{
  "activation": "squared_relu",
  "mlp_ratio": 3,
  "bias": "qkv",
  "drop_path": 0.15,
  "mixing": "mixup",
  "beta1": 0.95,
  "precondition_frequency": 20
}
Rows from block 5 of a small multi-label audio tagger, named by matrix and row number. Rows with one number belong to one neuron. Each number is 500 + 50 x the weight over its row's rms, rounded and kept within 0 to 999. All counts start at 0. Numbers have three digits each.
After each neuron's rows are labels from the 100 clips, of 14976, where the neuron reaches its highest value: "band" is the frequency band that holds the peak. Only what is clearly more common there than usual is listed. The data: synthesized solo parts of chorales (CocoChorales). In brackets: how many of the 100, against the usual share in percent.
# fc1: MLP up (model.blocks.5.mlp.fc1.weight, 576x192), inputs 0-191
# fc2: MLP down (model.blocks.5.mlp.fc2.weight, 192x576, transposed), outputs 0-191

fc1.125:575584556375605420450529516439457451536466405436488475580577500578530512558419510523496430510596455469490501524647502547466485522469524507546425481470569517467589587448555388537440506469429519554481543524499501546539515487522474523559440542482515517442497492479531540461455491478540481448577568504493422485513478558518463530501549442448438515544492540489509490445633534536475478564580425500547637612555481460499503507467540452413477395548496527457559549424465555504534530500460441582460410473453469495500488532557457501441457420473515550543505507566491491516505472513459406512
fc2.125:564400383508535517488494486501550563464570494578531539431448494506471509539524457438600486431475517530539578513481532426468341553503497454436497456526360492540483550500551561478530562544513496485490492580462445446445534514560543540464482447471444482527516552549527487405478559445534582554485525499541482483468486490509606407536496513435521476520441490499554555457551406339555471435509492585488455423503532445509484464470475542528639524489494448434454460526612450501489432487478504459527537492586460515518516451443549548531488466493602497451515536531562413571486595486482564491
band: 4000 to 8000 Hz (53 vs 25)

fc1.450:451501550513595526534436491515542473542503504514522497537473509537432511589394474535476564571537532482493465476528509508437544405491493486464501475483490500518500556488551554497525547457538524493537354433457601505469515403517544587493489584490529537490624501384514487493494512518493468547498564540438531515574464505421498453624507652485430481513412447474510416450493516542407495440573584510564504499432500572506559458445473404453498529498507478539468471433597464499500503455552510446402485463535572474658378444558459538561483525487536454622491480521528516496483523503488532503
fc2.450:524513448490432495534498477566411530442499552451448479521511491546495501445482587505609528493414514514535550544544599605536572479534634539509512501540446472480434464503440513507469442521543526530466430398531532535524486497461456483487515485448528478417552547521551461577491522556564434474496504549533535450452506491505380445441466566502515455547494477377491501414490559565555430547465549538594488606380483523602505511470485421446466497503462483471473586476519511623495518517508443526519469549435542435535569455455440497567505492414495462556500611449467427569463502563603564452
band: 4000 to 8000 Hz (100 vs 25)

fc1.397:462447405465514537496459493510519505495513457535524609537394508559503488573506504584417522444498483495455508518594444464506431459491504502566468494456510480449430515471533575514510499481512499416599498512486520492544525556536522642500462509542500561384492487457516464535539569537493508497488569467485518571577493470439525496439462541536522522446460431562526450477459533538534480552645487489590644568490427440473555403483495460494575438506385461538517512613499512484479588526414419506461357530517501498462452475438496419377488454544486538492450551518584584461497518479444507510
fc2.397:483467449487570491476504543481482506504400561469438584518536572585480504492582502511586527481487491461532491560536536478516529462549566453520504465530466474511464519478549558456461542533560517463547502556526583459496493481527496540494495497528472537571495468506494562546439442493487526504444516513525513465408531482327389190465413602482467490496528492438523538468518405493466516472536554529489507528544531474559496461479526524512451511387470535517399429503499487455454465515532495388543467516564463535454552438465578498567549554531483446506485433507440444444514563486456561520
band: 4000 to 8000 Hz (99 vs 25)

fc1.367:635475490488492466600470488465606560457530418524499540540544446484579506533528433561409485609551487435488519509556559453468465459385460493460467496428543537537516480412567540501485514445499508602428438545505493442498519496516510494521465590462574463500388474375456496464431468527548553522500514463554483584562561529529503460499496540496584515451487482469591488436494467537522507493446585486550477474526483466428414402501395448535505574468424523481540502565556557535475564492471531562461488512407555481614529517465416506491579497462482526592584535504503509380515536510499430478
fc2.367:464473516498490496586467514541444490438498488474476550503525557554451534403476527419573513527463487493511475495495479498544582495410556529498477459564524509473416491471459524500512501472435551513419565415475469477545509469491565479483496507484380527501523457483604524599514443509483441523479492443437444504484459553555492379451471484497493487573499540426551617463548422479501568497457487436520558562604392442693546524432538499516561464489445474495342510480402467475547490460580506432510509552540459433544530463390498478550577489506614445519505467456459495497541456418545506470
band: 4000 to 8000 Hz (100 vs 25)

fc1.515:560529530551463474500443483555425403500502527512496606572494513393453468569551509453513533511501477427480504646430536498548519560471461476523475439486462375572398424427493546517475471485461454503607538499509476505563546513524439506424457463503562496426597548526569502503468454456496490470501559566517522408387560497594508529481503489503443481502450496590435508536494557399499552483534555455493473538525473554570457468585527473561545491528503486503485501591457410462466524571529580497468437601529571436501503541578469449490577517590475488450446478378441553566479536536520452477
fc2.515:487480553452443503502551506489566387501447509522503488502499521505518503539522496531504527465460501523455512601510531482510563471482476496502616497469441553484525460539552492509555545526420525517540496515531531472430510426513506503528611431477529499537451544500467506554440526520511492510508536625428513570509487505636565919489533517588509581509545416481567460481501471534511485492517472523483468472459524520502483534449496438464519497403467514462574510472496524535504462481488459503497503448490484502556493484473509491520502504511527528540546533557477453481587504489495512546
band: 1000 to 2000 Hz (41 vs 12.5); 500 to 1000 Hz (33 vs 12.5)

fc1.242:553520471407456446477478541508491488432491479574535483531547493564559450354568613474522494506509500509545539485490554518494540499457450505444429545473511560618499510436562541536480467458502545493451443406454440491592463559533488501412494461516497503536507503421491479535483520474570469489550604496595416410457513505472491411524589554400505463474515465512504566469514474444539501381499418525445530498492544517419477408525501484524596488471419467530540468573499456518586611538547511465499452571496463553463482427467441487393497494449534568395554516504553626517517526410554553524
fc2.242:463544533459323473552577465502382521510597446507486459520475493464512434428440527406536510500458520523463495511575535494511536493546574552547483501387524490559471504415485539551471502551432547494501501504485436399454487505516445458584369508458442518483444470504532525373514514449505537489448581487559496447452473512544451519498518469533471405501436424518506530517536497582508559585491472550493518507632509598444495557520498522507447539455428489592513493480479504515530513496504551550554507492495536521631507513521393440460411429444507472463617519410478600524586521493505535535
band: 2000 to 4000 Hz (98 vs 25)

fc1.399:513395412463509532583490486543466456462532567503472538513462537549540564423391444530491476470508578513470410523551512483526445494485559455499506510382494495530478450451502423511478453526516487427462434503445431494434545524480514480501470397556523489495503518449526441501506592441519495463531526454421559509520485497572513499502569599500396468477502410497543550504515489553555521579422415487461528522469548520467468513467472524402476503413432499612541442524555468566562445551409472513529571461517375476525443455420675478463493509523523532570351504483496566516551581546541531518
fc2.399:476539499495531479480633555506486420474500479490462533549406509416453572498525467598435505457488469530485514392521500548504531491497554497444479461533502498563477496454515576499424544535543503489504501507537467547531442513562533493475488499529490509411491437534495568458497520542477690507515478581549468384566549524457492299534474513509464475411423469422492504493588560567537572494563528512541471483521394449480505479542500526542496499499493448601522440479502512425511531501540466592470476457485532447505475557603475383523445507500438493583451522545492507521513593432485631420
band: 250 to 500 Hz (54 vs 12.5); 0 to 250 Hz (46 vs 12.5)

fc1.391:584461501517517455497503493543540506521584501466343484516531550526439387538429539524414546491490519505577441524434462512461512582586498495503444469495442457514468517552425554420564472472470477572482520477527513593521421504554478567525534488472474496525529505583422491591571623466425488536507500520530454570449466523502441518512471506539486494567451428516497534438523519491579555511508508413493392458521546501607539577598509407444549488513504517519544543494508470478487490523519546481493442449497461426459516451498494590437469475446541348569401502496496517504398560464545530656
fc2.391:495494457551399406467478486487577496513493473574511497485526575422495539677520524552376547513453459400553434587514411526531507586569465511453459471513509400474590441474511505432530462603501528522456496470533527506518530541542531474497504565493459445547534545535479515517547415530449444500391538482598501509523525466524426479556483494499452623500548514580526523507515462567512461490558539504556510435469478452493455510435568535556587474555523509504519465478535496483498477524520470515547360488405480584419474504433553499468488396432455504502501401530364511582504473485466509529
band: 0 to 250 Hz (100 vs 12.5)

fc1.475:536500499426522576506468376503571469523508541513506506508496428463466620471485491523485611514499515467446548465518495476585480438518515468491499529490519427508567499527444449470498549501505425649584519479480516475484494522461568511407495389545471489455443500444499453494445572517491665571487499475527415467437567451554501468507481519428383475481464429455470488549541579509567471422494457521505519493594582471499582505527585425568578477373448403500551568482524492463562449519567564491497499431488404531515542507569539523370463443541534549503479553520490539445487536479489527479
fc2.475:474531587498538509484517542569436507519517525524445577448481448563444468512498503458498550460516561438418359453614549562514520428513483513489486501528686494509459486541516500419499546510458567412522542432548447458525471462374563507538480479492458549498424412480443456496496484497477549587419413361493468502498455553520517434479466349497522474505511545557514512506437467492526588449507493498498451439567459515504478464414444641584501502454519535478481445493407520484467506510524478478529424474483469490410511539519529502485590484453571446499459486561480607451565464475452498510
band: 2000 to 4000 Hz (98 vs 25)

fc1.167:541549582454510491437497446556570415495530572552572420473538450411398518441556440500538477513528550406516626461438489448528471522512507467590539515445408500520507483504491497477474476504514422535479482537570558538511603460493457470524461500408480434468559517388572546577417482537569491527522564479533479537626523453493498492475492439437431544464524548538423575490500439492504477475503505442648501534552477477496486455586562490539512505528449547475446522469557505501520495523501369440609608440560479430517518552382477506523516584471578497547536471522485500519433466445508531454
fc2.167:481559494480502461508476499512497495448494466438543442408453515450519504401604511624558431545503476532474532448483430498519476525500448454426562519505454484522471475529423431477503599513545416403501545590531411455468530524524495446502412457501470487463492538389519508402553557498525483510524537565535464483522493561492503368438444499538544468574476581402490511437458346534576511512516483558447476468543384392531476419450561494522553401482486525491458485396557448446514486518498599501534548420541472499465557506498509489518563469516523511434558461525519506406433463431483547427
band: 250 to 500 Hz (89 vs 12.5)

fc1.265:565467519503563534553513501550540509475584481448606462488544515440477528498505448544465416537575483499538512509631532510562434502512467498488533426482456474576374484432515593474486379552479438593490451440478405457447655490450501527479507467460541496546511448473489549572504516536507570447561443519486512476479568503459478511440486462494489493583423503408475482484511506468582493427459511517528538511435454486517505524506510450559479437499514427465524578520603587420514528518538480606495469445558444507503555520464541526592547541594520498513372523469470463372504521477391470593
fc2.265:543504526538566457496529520590515496471504478439463506507460542434493537544615497486486520492501494515487486510539522541515517542524496489463485526571548507510511477459530561472479451626543542452534558594498381533402485516543520486473535496502458451549440482523565496404454440505511443505421503414538444481445492513468499175517475434582501470458500553405457525552512481401462538464483515526500508517535401603397518536513490560565504431517571536493475529440465518470520484537492493468528479492467511529478638555500501504530444398522516490491446488535477578418465505513498485461
band: 4000 to 8000 Hz (99 vs 25)

fc1.573:602438452518535503521551511488380479385462431515408510541524497562439544507490460499479467506576483509354418547515499519447486468477503395494580524496507569467520397485650432504475532585452512533514531575541563560592493449518531480529479526381555459513476460423550509532516496519594484639558485506496493567560453510478585498511484562466506453453491532484471477504504453552495501529570470537616451497569450509539441557496592545483502481485506494479497487411524482424442470552595570460507500480577537578489471433529449520492545423516573479586479520419505519405533526544503507467
fc2.573:497544456455556524526503602442506507538525415547566431528501545500463515471475510534479455485483443576519541553520574499507505619473434510479564413502454513413475448538397482523497469607503520501486550484522509458504563532599508524485388505457509468460498539441440491595505507534483462489534528528456502470560550439485436641515492553442495490461491556536471554469454584596483484476575489482544497589503527567507479496523586531520507489477448596412593488391508544476488492464482456491522467488558536616628524472326504550501474526502544426405505513464398601546516523457470492566
band: 1000 to 2000 Hz (55 vs 12.5)

fc1.230:559464480467421506554550536534405545513503535596388589495442409496550569535458499516495464447538549469487468495604478450502472539470497470526484525531471493490469576501503503469428580504532551425477543506482500484489521469510502440468519494498437511405442500446482433581454499509445437506616472552389477536540591507512453432537459537535464475483590505552534520518567477547523450616530457450468535560475481505503502427504515536476437390584541509540524445584477437647490588480539389510352457471496452465552457480512603501471595516602527486505416482518534478455509512544467588476
fc2.230:540477498487520466448428477479608500490510525498454524510574482539448555567544589561442471430525595439493493449495421483462422570521403506487437484456476587445407490438495492460546460472552577488522524437497495518511551488376490535376505518533601491561531567451498485473508524540484506521529428499496601436580524514520412340506493540403523428375529494511513468438535518494544417507663501525474442471462490465504404526541510457552451493491516560524488400613522439466503446509477498492488551498389458500516495514528507510527432591482432550472440500483471440545502549530510498506
band: 250 to 500 Hz (38 vs 12.5); 0 to 250 Hz (37 vs 12.5)

fc1.394:586445424542482515434575480560591496438590526514519474490529509491450480435651530455489471476391594543459518495537500616495488554454533500554491430507463537496491461431374502454447460528457568558532418430501617493453578468451512354567499430457544457507509534522430465613481517451504527539539426513510529521489480498424436492509488501500522454406529426592500505509520567426451508442529530516496520516483481527490535481506524531485557480545569535513557500594491437547521609498492504419537461508499449384430636461472548433461486513501463447496479511523519501468449525563506589481
fc2.394:502456497484521498509544548588531529500442506445443389508479515567522465513509521493496482568505489551494528577469487434552515526485491500554541417536476459500414506503466455483556564570508492469508533457530451392392510476479429474496427497542496513525462519554528542434454499496516502518398489451543485451519542511399431204517484509474460511554538516502497453463508580500468520541402440518573516533543385542566520526477447500512512432509484517517468385515540512516504472463446351475533593473509516508630479524482454436540499535521491492501541601480435578583450474536522505503
band: 2000 to 4000 Hz (100 vs 25)

fc1.531:532542491442460485464511497529476523455521554565480500496487567436555578534546525529517476488570504472513648467601457492564493530452505511490582517588482429545505463435465533484389488442556581421546460512476501536624537481451517436545513540495502464492488579413524457619436512444479505439532522539484545560484495475458431499435506538503580424526508550604465517576529573432375440555454535505496574566417541478566505450522532519450408570511497547453480470446552431522536490484514430474542537572531372362553511493421526433497502508524491514448504449438545540436515460435486500433
fc2.531:445606520489424490475548466490430511580486554448494475533471493546445498489391539532462527437503523555494516511523534587497388472441613572572509531492561426433526525442504437449430606615546506532502560514498433532504552526501504561478506571425537519575464477503431406548442463502563465490491494552483500519527530540516412456446445428428489506542539493410374601454432516489471502553499502499563474484497444470558530500538561460501486495689534557518523537501549457439495458518513474553510509509507474491486517459414473569520534649438391539523525486463470478562420537513500524559
band: 2000 to 4000 Hz (100 vs 25)

fc1.415:509501517523528430507465613562450521488521505545484544381476490550451505459527505539439499405505550529537511506465514571472445518513522510553415502402586515466545529528549481506481437505496486531505383508516583491500616515477433605491518509614473478586454492604505527617444502491480527514456554550464557364484550531494551542497530485530438462472449421490481559512458514497470514523532458468425613579500514445357517481459538391536513524571463489574549593504601423535509510540569544490546476529496519512424538513444501450440489431562401514480400547525501577506456517484531486572
fc2.415:468491498545480505491509486551590552451485486478537497484460583601501476531430548532514581504545450564493512487457447479564526502480452551453467548501491495487495526503565426504549490464535466512456496543569515492472501420524502402510474458469411501444525522532538569425533501438533505495451488519505487457464450466494500140545508537504347549504499514444495500529526465455541566495451619538443524443488467519561509414465504551484525497515537446545507381548503502477537507621560489494473488586497515445459458504498523474443498420497528497472505493534416441538498472553535511486
band: 2000 to 4000 Hz (99 vs 25)

fc1.434:523567506436569466483454515457470491490490554467494505583499593415479564549484542424503523535569504474507529489558510515463544493501501504398527534521494494505471379474601530582431422467490459495432459480598580422491509484443473479499463505420530526537508389467505618449440406503519524536480547461492495447511494572432478481555555517410440511541413496563387513442460536489557515501469521403500500482414440603576523499593605482478501536451485555474502478416548532501467507560537518483548591481533479407531469555531502595493459455498526487500647513367570517493583544516476485511
fc2.434:425485406468529495536489592527484507516498504475581496511616505590535455578535503464614469547424512543600536456560517508473614472604500552542486525512487503450396468464420478576519497520569500455486488409483588487499531430507511508466499535539532473521523562475533464520493485480507536421602521511517447500584489468469497487427506507494479401612506379460524475510479491475486492469509498611519556393480451360498556423548494484427402534456538525394508549519566500549433449563435419484475502542511501495490503400507552418500493548472538482491547542523496371506519459485500589434
band: 4000 to 8000 Hz (67 vs 25)

fc1.435:545548500484501425442481495542544503506503417509503486517534497450502508514530492481453441455481547502524580440592394520523472615439457514501507384504529422549512503484539568456489532392515506497500508539570503528502555465473548565620557386479520455517485538528528517608484486512472528557510484493496458538536602451448434517486436356500533463407437462569421525559429566488462523476494462531547514537466487503512490497575573520468547463610486468500503639478542541500513580491520548477569541553521386406482593493525537447447502515499409442518491604474606485540515533442381465549
fc2.435:517469565538478462554548530579546456495417524419408453453496487473473558497523544532584491533593507521511514492500485509491420577508510501450474469622567498500413551560523532406524437574500491541547562566457476434476531513494563503531445523482490540495495512494531564461492380548499505457414518506501491498454502520323469191504495541489505449505521550509541519514493457416472517475438548509520514514508473549524471503501524566529536394557509482494496390427480405454502546487533504403499571487510501485495498497408521449484446529484489474416485499493491459493437524495446467511
band: 2000 to 4000 Hz (100 vs 25)

fc1.151:513422433450447479455453550490478532500524515432530479530431560561530442459509507597534505416484554402574493556459471510499527583399581483497355499548409550506501474506436475464422494444472546451552610469478534493512471544548545393481527472573541514561531478528436381523624499527473465588465530508467422400502399519517509446507488419589523488496471539497582424559535525461505494491444561494497437524491528614487577583541574499536494588511560408496457511448414496502547493486512470513469527472522417487579519521464532444434441464559501500542474451519549524591546557492523500530
fc2.151:572487515512500537605386558544556495482490466532440485457533584425529366498492468503479498427549390396525523551490435501446563564508506493507424508564414472453496533544481446437508550510594506471475594554601540450516567464504527465542440522418505497565507544420574527414506470494516503621488515547556548502515490511511398444517441425493466473566460504457509495476488485521487506503493510510429504566505487442507520423435569543449583530512502527636476477381579504473516496506505433480492541528465496540530406533531493415506535504534414563577455423567426481510533438544491441389
band: 250 to 500 Hz (86 vs 12.5)

fc1.309:532486516523496455484640517508535597524538431573519452489447500490499480576394539504433466522500462583403474493606484570508477523386548512512463494518527495522528500462483546487481475519430620452530457358488423483431483412489509544449500425480558490394488500492427503592451463491551541505579508569419638539586505530466508534500531488446529442517529519500373426513593516510456522431532510475502546512427500519450588500576529450483501449587546534546583494443491526553461513444529508478470473521585478455515525503549542490455372539458488547443459490540511516475436597508432540527
fc2.309:541528497490522537540495501530520508519487506478458500511513554555451544489446525530563520535502536474501476520510434473581543509486521510417488494590503458534440445485545393411564510557506567440554520522509507518465526519468533561494498449497461599482550535531604618498413439500516439518453494469477591486481492500491545163490424552524472507526551526476501483469498475516464441458480557560573533491575504540554474528458482637481562492496467559519393447490509477405503468510474526389527498534505433515428501494574449480551467413430439535504446469506532531548518459491480487482
band: 2000 to 4000 Hz (100 vs 25)

fc1.59:458576540484539403566477519507427457546459538421514534505533540461334521561537507472652455466536512544473535511487410520475502491444484539516503522615488383498466482463490501578493512532478470523572636519507540479498501451442488514454472459384504524536557519489527389502471499385521552539501595435523538449529553502375494582525414420457497480510493477549485547456611403470543536459531648556572493448494476518501483533485460494521482446510477458541563479605474502475550464557484491532520457587451528504511472479404467560469530551557495422541529530501527474525482547453507461546
fc2.59:579489429439516590538454498487521479478563504493501495498530529506499472524475490564424475514560500500581515504467597489546540487538515449481524527488504544495451395537500556453492458462504430467492558513487505512520411452482463467532599493507545495451505586508537603516511576510504502491444533490486486529434523511570510913491505497504483536509447485466519480511525576543457500496449448459498573525486515423515499538574500486472425520468460553389467494414444565523490561437482470463496428510530457509505505479461505470469497503499506463458530495509481414522500506515472461563
band: 250 to 500 Hz (69 vs 12.5); 1000 to 2000 Hz (31 vs 12.5)

fc1.198:548510477524464548614495485524502485386483521544575593503486415507527413504554539551553505445508449530416507391559599524418408499517411585575555533485524442514558482409472510523474606511570469526510473471499459481531517504446597537556586477509466528488535448502471517554443537481457628528489431469403517531493535477476496553479476495387452490550489495544505555577462514590422517555452538517438504578594482487458506458489504524543516543554524566506545518477489452633533425460537474527438409502575474528495508437524556505604482512604456406503507463517431449479488538481455427489
fc2.198:559565414504501556481326467512534542480559462499508499561456478498505521488532564496579386537501557508519482525494445485456523392512497494509519455520433546470567508496477533486487525364590557554488476543500472465519501481509527487480493526538542464551482516554471437479502414560516476556515527446508471498509541502462526305466492494537486460553491441560464495459528495423529539502556555493504430368408432570565533464481508541514489494500612526462377571621433500475457536440351551496510531510470510519558490500567485572425431581415482560474461450420546525483520456505456477481
band: 250 to 500 Hz (56 vs 12.5)

fc1.251:461544531504532499527445519443630422457519527576477512457492473490459446526509560452504592487483495436524503439481518592465560501432436454425502536515494457483512442567497496533519395437573528500520417599456536451539507618510396540496441592500526500496497490536488586527513610455570471514493495616606470485497493536511491480430509512500477537502532491489450326464600556543513469461477427454459514556547431496545514569464444596493486497535507494576463525513484526497499449596587469473446560462552419564510411491525374438471475504478529488519483509573507394435538530420514491545
fc2.251:438492491503567494493473563492556514505491509610537486520578543561549488446491483491444536503496519478557506466495500528577466500464432479426506468416472436444500536489435465502487469528425518590514557471423514532471417411477439508501518487465512538417555501473516536508535480497481376473526399380440589584501450472475381531676536520529483442462492502506481565520452549513496551445519566500429544564512573548573496495615497485496539463521388415549475555405474522506519562530493479532511510482587485577466600501514465531477534566432511619509532488451492439583511410451525609551
band: 0 to 250 Hz (100 vs 12.5)

fc1.179:588513537431540403603451554453506509517599459547543541510471535506532473504552388483411510446603549380546618496547547557519396510449530380465565559502538464526530487498568525474514549472488596525487409511464452501536413585551477486496425602495519485495418576458499487439453512477461544444552528564537512528490561469485464487518514535588451444513471590458525636490517498452360475495517582492458482528555504471540528503521519515508530538416438520549527499435503460478521490506517481517453478493444501522586432507496450450513498471520518618512500503440502498491633507487571476417
fc2.179:440530437506598540508420477496510505508503469585491544503521545577503540393472578521546494540479551513545444447509526516455631525437524598489536483492472504510486528475542415461507499487508536536416589484479504456498462450483480493556516443488464539448518468495619415488507478534392412471492540501443461552477467579574491307431506516472524467619476588426551547510455472526527533461465610520482497480616511437627494516544510468545500444508465470514387491509510458521497542508478491418449501526511432438475484497472489528497493390494619494534470506505531572415528506488631530465
band: 4000 to 8000 Hz (90 vs 25)

fc1.114:538455473576474523499431515471530476530430541504526541523553507462391509384420605590518465498509527561485596481487524487443382511513544423480467541488606503579522479468507471420488499548434496505526536487493546473560485546519510427503503498523604423463477581550380515503574532518515520465501522484501449479573524493580407508487571550432509443455389510495404526401567513462540499501557529484487471480540483527471520431518546534448433506474372502537525493541524448432504499563533570491453517459539568490554544456541648514489571469455555342477568571452476488550508490506426558502
fc2.114:534521460568610501341518444485482466424441559499495499506591502464545468475520557432495517568562510485564518549539485399461516452513447545447504538479589506511497574507566518436501396517488523568507476517449515431495521448426553496535459474501496456545520466499535495564472447604478500477514474406424494554496609517561550542450559475422508502451434532508445455513421487523381526491470543472362591565398503481469467546413490523393528501449513513371487601578541478422486494432495500485494570527534513423490504509477532526473483600477443496583491489550550458567456436547480500537
band: 1000 to 2000 Hz (93 vs 12.5)

fc1.154:461500502542548498527461592541490499480500511493483500498409557560529426601552468526487487516500486473552349509505509510547479505486544468529426370493491582549413517568522496469453523461545496502588498486499528451528506520599491526495539459527498497493500418510449499580512493430481565499584454542549498501483509453499485515481512512473495511452370481425515573500530496567573491648483456531531478501477515574508526455492487405441565519515488500494546583521555420474480566526521443511621552526517500468626568444375498429406525409417450455535461447452620535489447551438419391473
fc2.154:479497497510511487492500533480514570506455513424555441440541528442514435501475490446409450444449506443408487533428512440499438438586579513488502507473513502474565581582548500425557424447554395559502575520523486460561590440431453548558495543490516510548498528494530460559511482456574509518453538420532542548545472595468539351420432440470542495464421525514556482555480484432526464455535532464516493642436498549521552460486631522397530533496549522514427493508407551434467514461496461477503523572430496584507509492508520395495585554429511409516457539525547592477513507424516431500
band: 250 to 500 Hz (100 vs 12.5)

fc1.375:384477477514574530540440559538512525492560490542489480519466522556547458548580579502439500477529509498575458541530454497452478497405435456577466469491549551531489536484508451498589475470492541523512514549584483496589480521462499530523352481437458396416518427597475509547439497387489591531513551485500426567487468517462532523402458535412521537502549481456603389617427506518607505517476469504520493428474569549503535603551515439458472498519530514482487558436490422504424489443520491500396417537526488408551496580372507532470498491550520492550459535505472516518493544416474486421
fc2.375:527481430588499507631528587469593517490509512490513532462507566416441507573583506607524565472483491505436541605448519452450475567474448454405500449491585492501533481493545484501582455509507453550523508554522453482625497521492521503554500495507367388480511569514504573485534479429426394482550487543482436527497498465493534410486485505449507530464508497538555572559478472483535524407391516541531492559496461523591455436527455525450520479568478476561449502582469513410512487466517470544516464505439564590473483472352559551462515467550488468556579614524419479446548529494467501567
band: 0 to 250 Hz (100 vs 12.5)

fc1.291:528422433426542499535484483534499580492518496518457473559535467578488431495507511565520398479468513414449585392485383450566525403530483536570526483542427521509514477452516557510486459504521513604659506471454601545487489520521514594523493532570468475457475443541547531533530499443465534539462432553588446541382448499373471522403540534528514515450427588532491504561512480496476499598511521569430478495511486582500558477510563500460494496552491567541464533536501447513502498509507412474496419531444460435422531468558570505470507488463467499502513443467458550520569562517585654435
fc2.291:452487476464592530507484553448520592456479533446544483446509592473539515535499421397512468458465574434503502549549537521417606603445554353460581562496501523461503550467561497484542498507484493468463564501496507457519577571559498482494551533529537554499465554505437553454498523482422497459513469500470519454500461493448559255503507506466510504442500542526458511491527544474496462511483501429481421439516491499435483509500528612608497448406559516501438433529528533486527521503493482397480512427468480558467487465420513407527571403459566410429530512499613533435508493488461455469
band: 4000 to 8000 Hz (99 vs 25)

fc1.3:549537470484496429442479510506490481524523493424561414528572560600527487553446508491463469527484578396502474615572463493491530551407495524429519499436468510502449426427483575561604559500601541559623458449517434467505515418569471514492474502429570548500483502521549409509494546492494537502437599502535529647519554563501537492529472554449528478573480528508339484512476505483502437424497515495498498463529527509494580479464517473492599465514527451499432573574530437547502532572603481537429442469547516443524476428486515516425586622442449472484447567492515455478486457555508501480
fc2.3:474505508477453398485452463584531473520415546559455414536530442512544500514605531491504510366486506448402569601570440477529512483527553544501523528550569493506401505462586444535491486499394520558527505418439463485452507548497576554509548523538430496522490492498532470449531461457447561503495569463478518522488486567582525335402498581496579496520526507522502548502499534501493459397492508572476495415450495387525470586507463412564454539500523464583462468500538526426516523587433501572472582581522476467539467538513536431451505503452527505490449367484413449507515550553461453460
band: 4000 to 8000 Hz (50 vs 25); 250 to 500 Hz (39 vs 12.5)

fc1.57:458562479539454496381561433564571495533580418412545564471409338492567414377504519491550445478456510510551463475489459477519449460571476464500473550455548627505420608479527485454500522500473569477480483506595509503466557545542468482503493567469492467451447492516436434488489500502504437416526490458476426493504521522444435481641529379554519494484427466483519548441545573574454513469496477507488520463481605560497471487540480562464547520481564478528529540502618460482559521496542515498454472510600502501497497441373517380526549565472529486499478525515535507493522531408429513474
fc2.57:483543531500519462541498446566486529561575549497533428491449469491617516382477540416512530501500514537505507510457373394500485590474455544548572489442483440526615502470466455490453472601468387415590417411563479408486532446518425437532388506557523460532610489474504517354503521492406429444526491512474459509522475431453509579558446594505476552488529494506505538464545553531466461484507466496508567580574552602498483540483466493501421523527446508550534475466494507443517519500521377529544466618495478455530497597524443441527506502537558495525501573477501473456528492518505520499
band: 2000 to 4000 Hz (100 vs 25)

fc1.426:514598442494393511540566392595572543423499527481505572480420421564401499515484488527523523431497506490604546532513472479530401514572524599409507482528469506497463483528451490518489556508453500512507505475485517527431525619510500501411533460466600489492404524535430372457543447589495425621490470513606538503511483495489489517519575460501562473417499465498376543471523498504508504551529495484532441440522475365463496470479504400539489429565478505493521504506574524519476496549552474492459506500527481509384447469486564575487499441594533413516507483503641453517518504438509532505
fc2.426:457499407559475517658529536533537469486456451520510521507478513530556484519527509480603579529500495461501481526505431478479480558512519571483556452416500497439502515423483429518457496512393518463503489448423488597531492570472504504479562500398417485533494492472445584485493506525496499506488382561482546566520513441469501553548520492535531501463488510506535527502480449459448527477506477369633488471463493501483551530584482469533518432498336519595439512546543566502506504524526495474557464509474579653487496507550517675528480488497586560507525440420631393502471521530485476434
band: 250 to 500 Hz (72 vs 12.5)

fc1.538:530516494569448470561550440542503502511539536591476400399495513544479513427549420541528555429546591506404507581584553473485499489467550471480465511438521534530463575573419492495544428477492434591489447473550551498553546523384520543502502458477595460607496580437459527500436561471547551537492466552506446473489524562469508503448475531521421488525537457552455500492519446441467458470481487542417535480549506492534598582526494531515465443551481519435492462515587479529489513595441438613528517554384501501572494446491549407565537528518510552512317478492489532434430455430453510506
fc2.538:479500536495562559504479573515586481454478507488488481536509616507545583497496491539519538500525497554533488525500521553503538441516483499419466517561450497502441494479577450515541587483559436497427496473529479462482523493541585474561481481532480544403504523566623536370491446524531542528485529537487460526462489497562513126498456523504528489514409560500498437529500500527533497497527509520563411467594431491521481468490504584512484504450500454488438450503482496486530497534502501459494508459567488478422482505558535423485490496510559452447437531561490494422534416452515446485
band: 0 to 250 Hz (86 vs 12.5)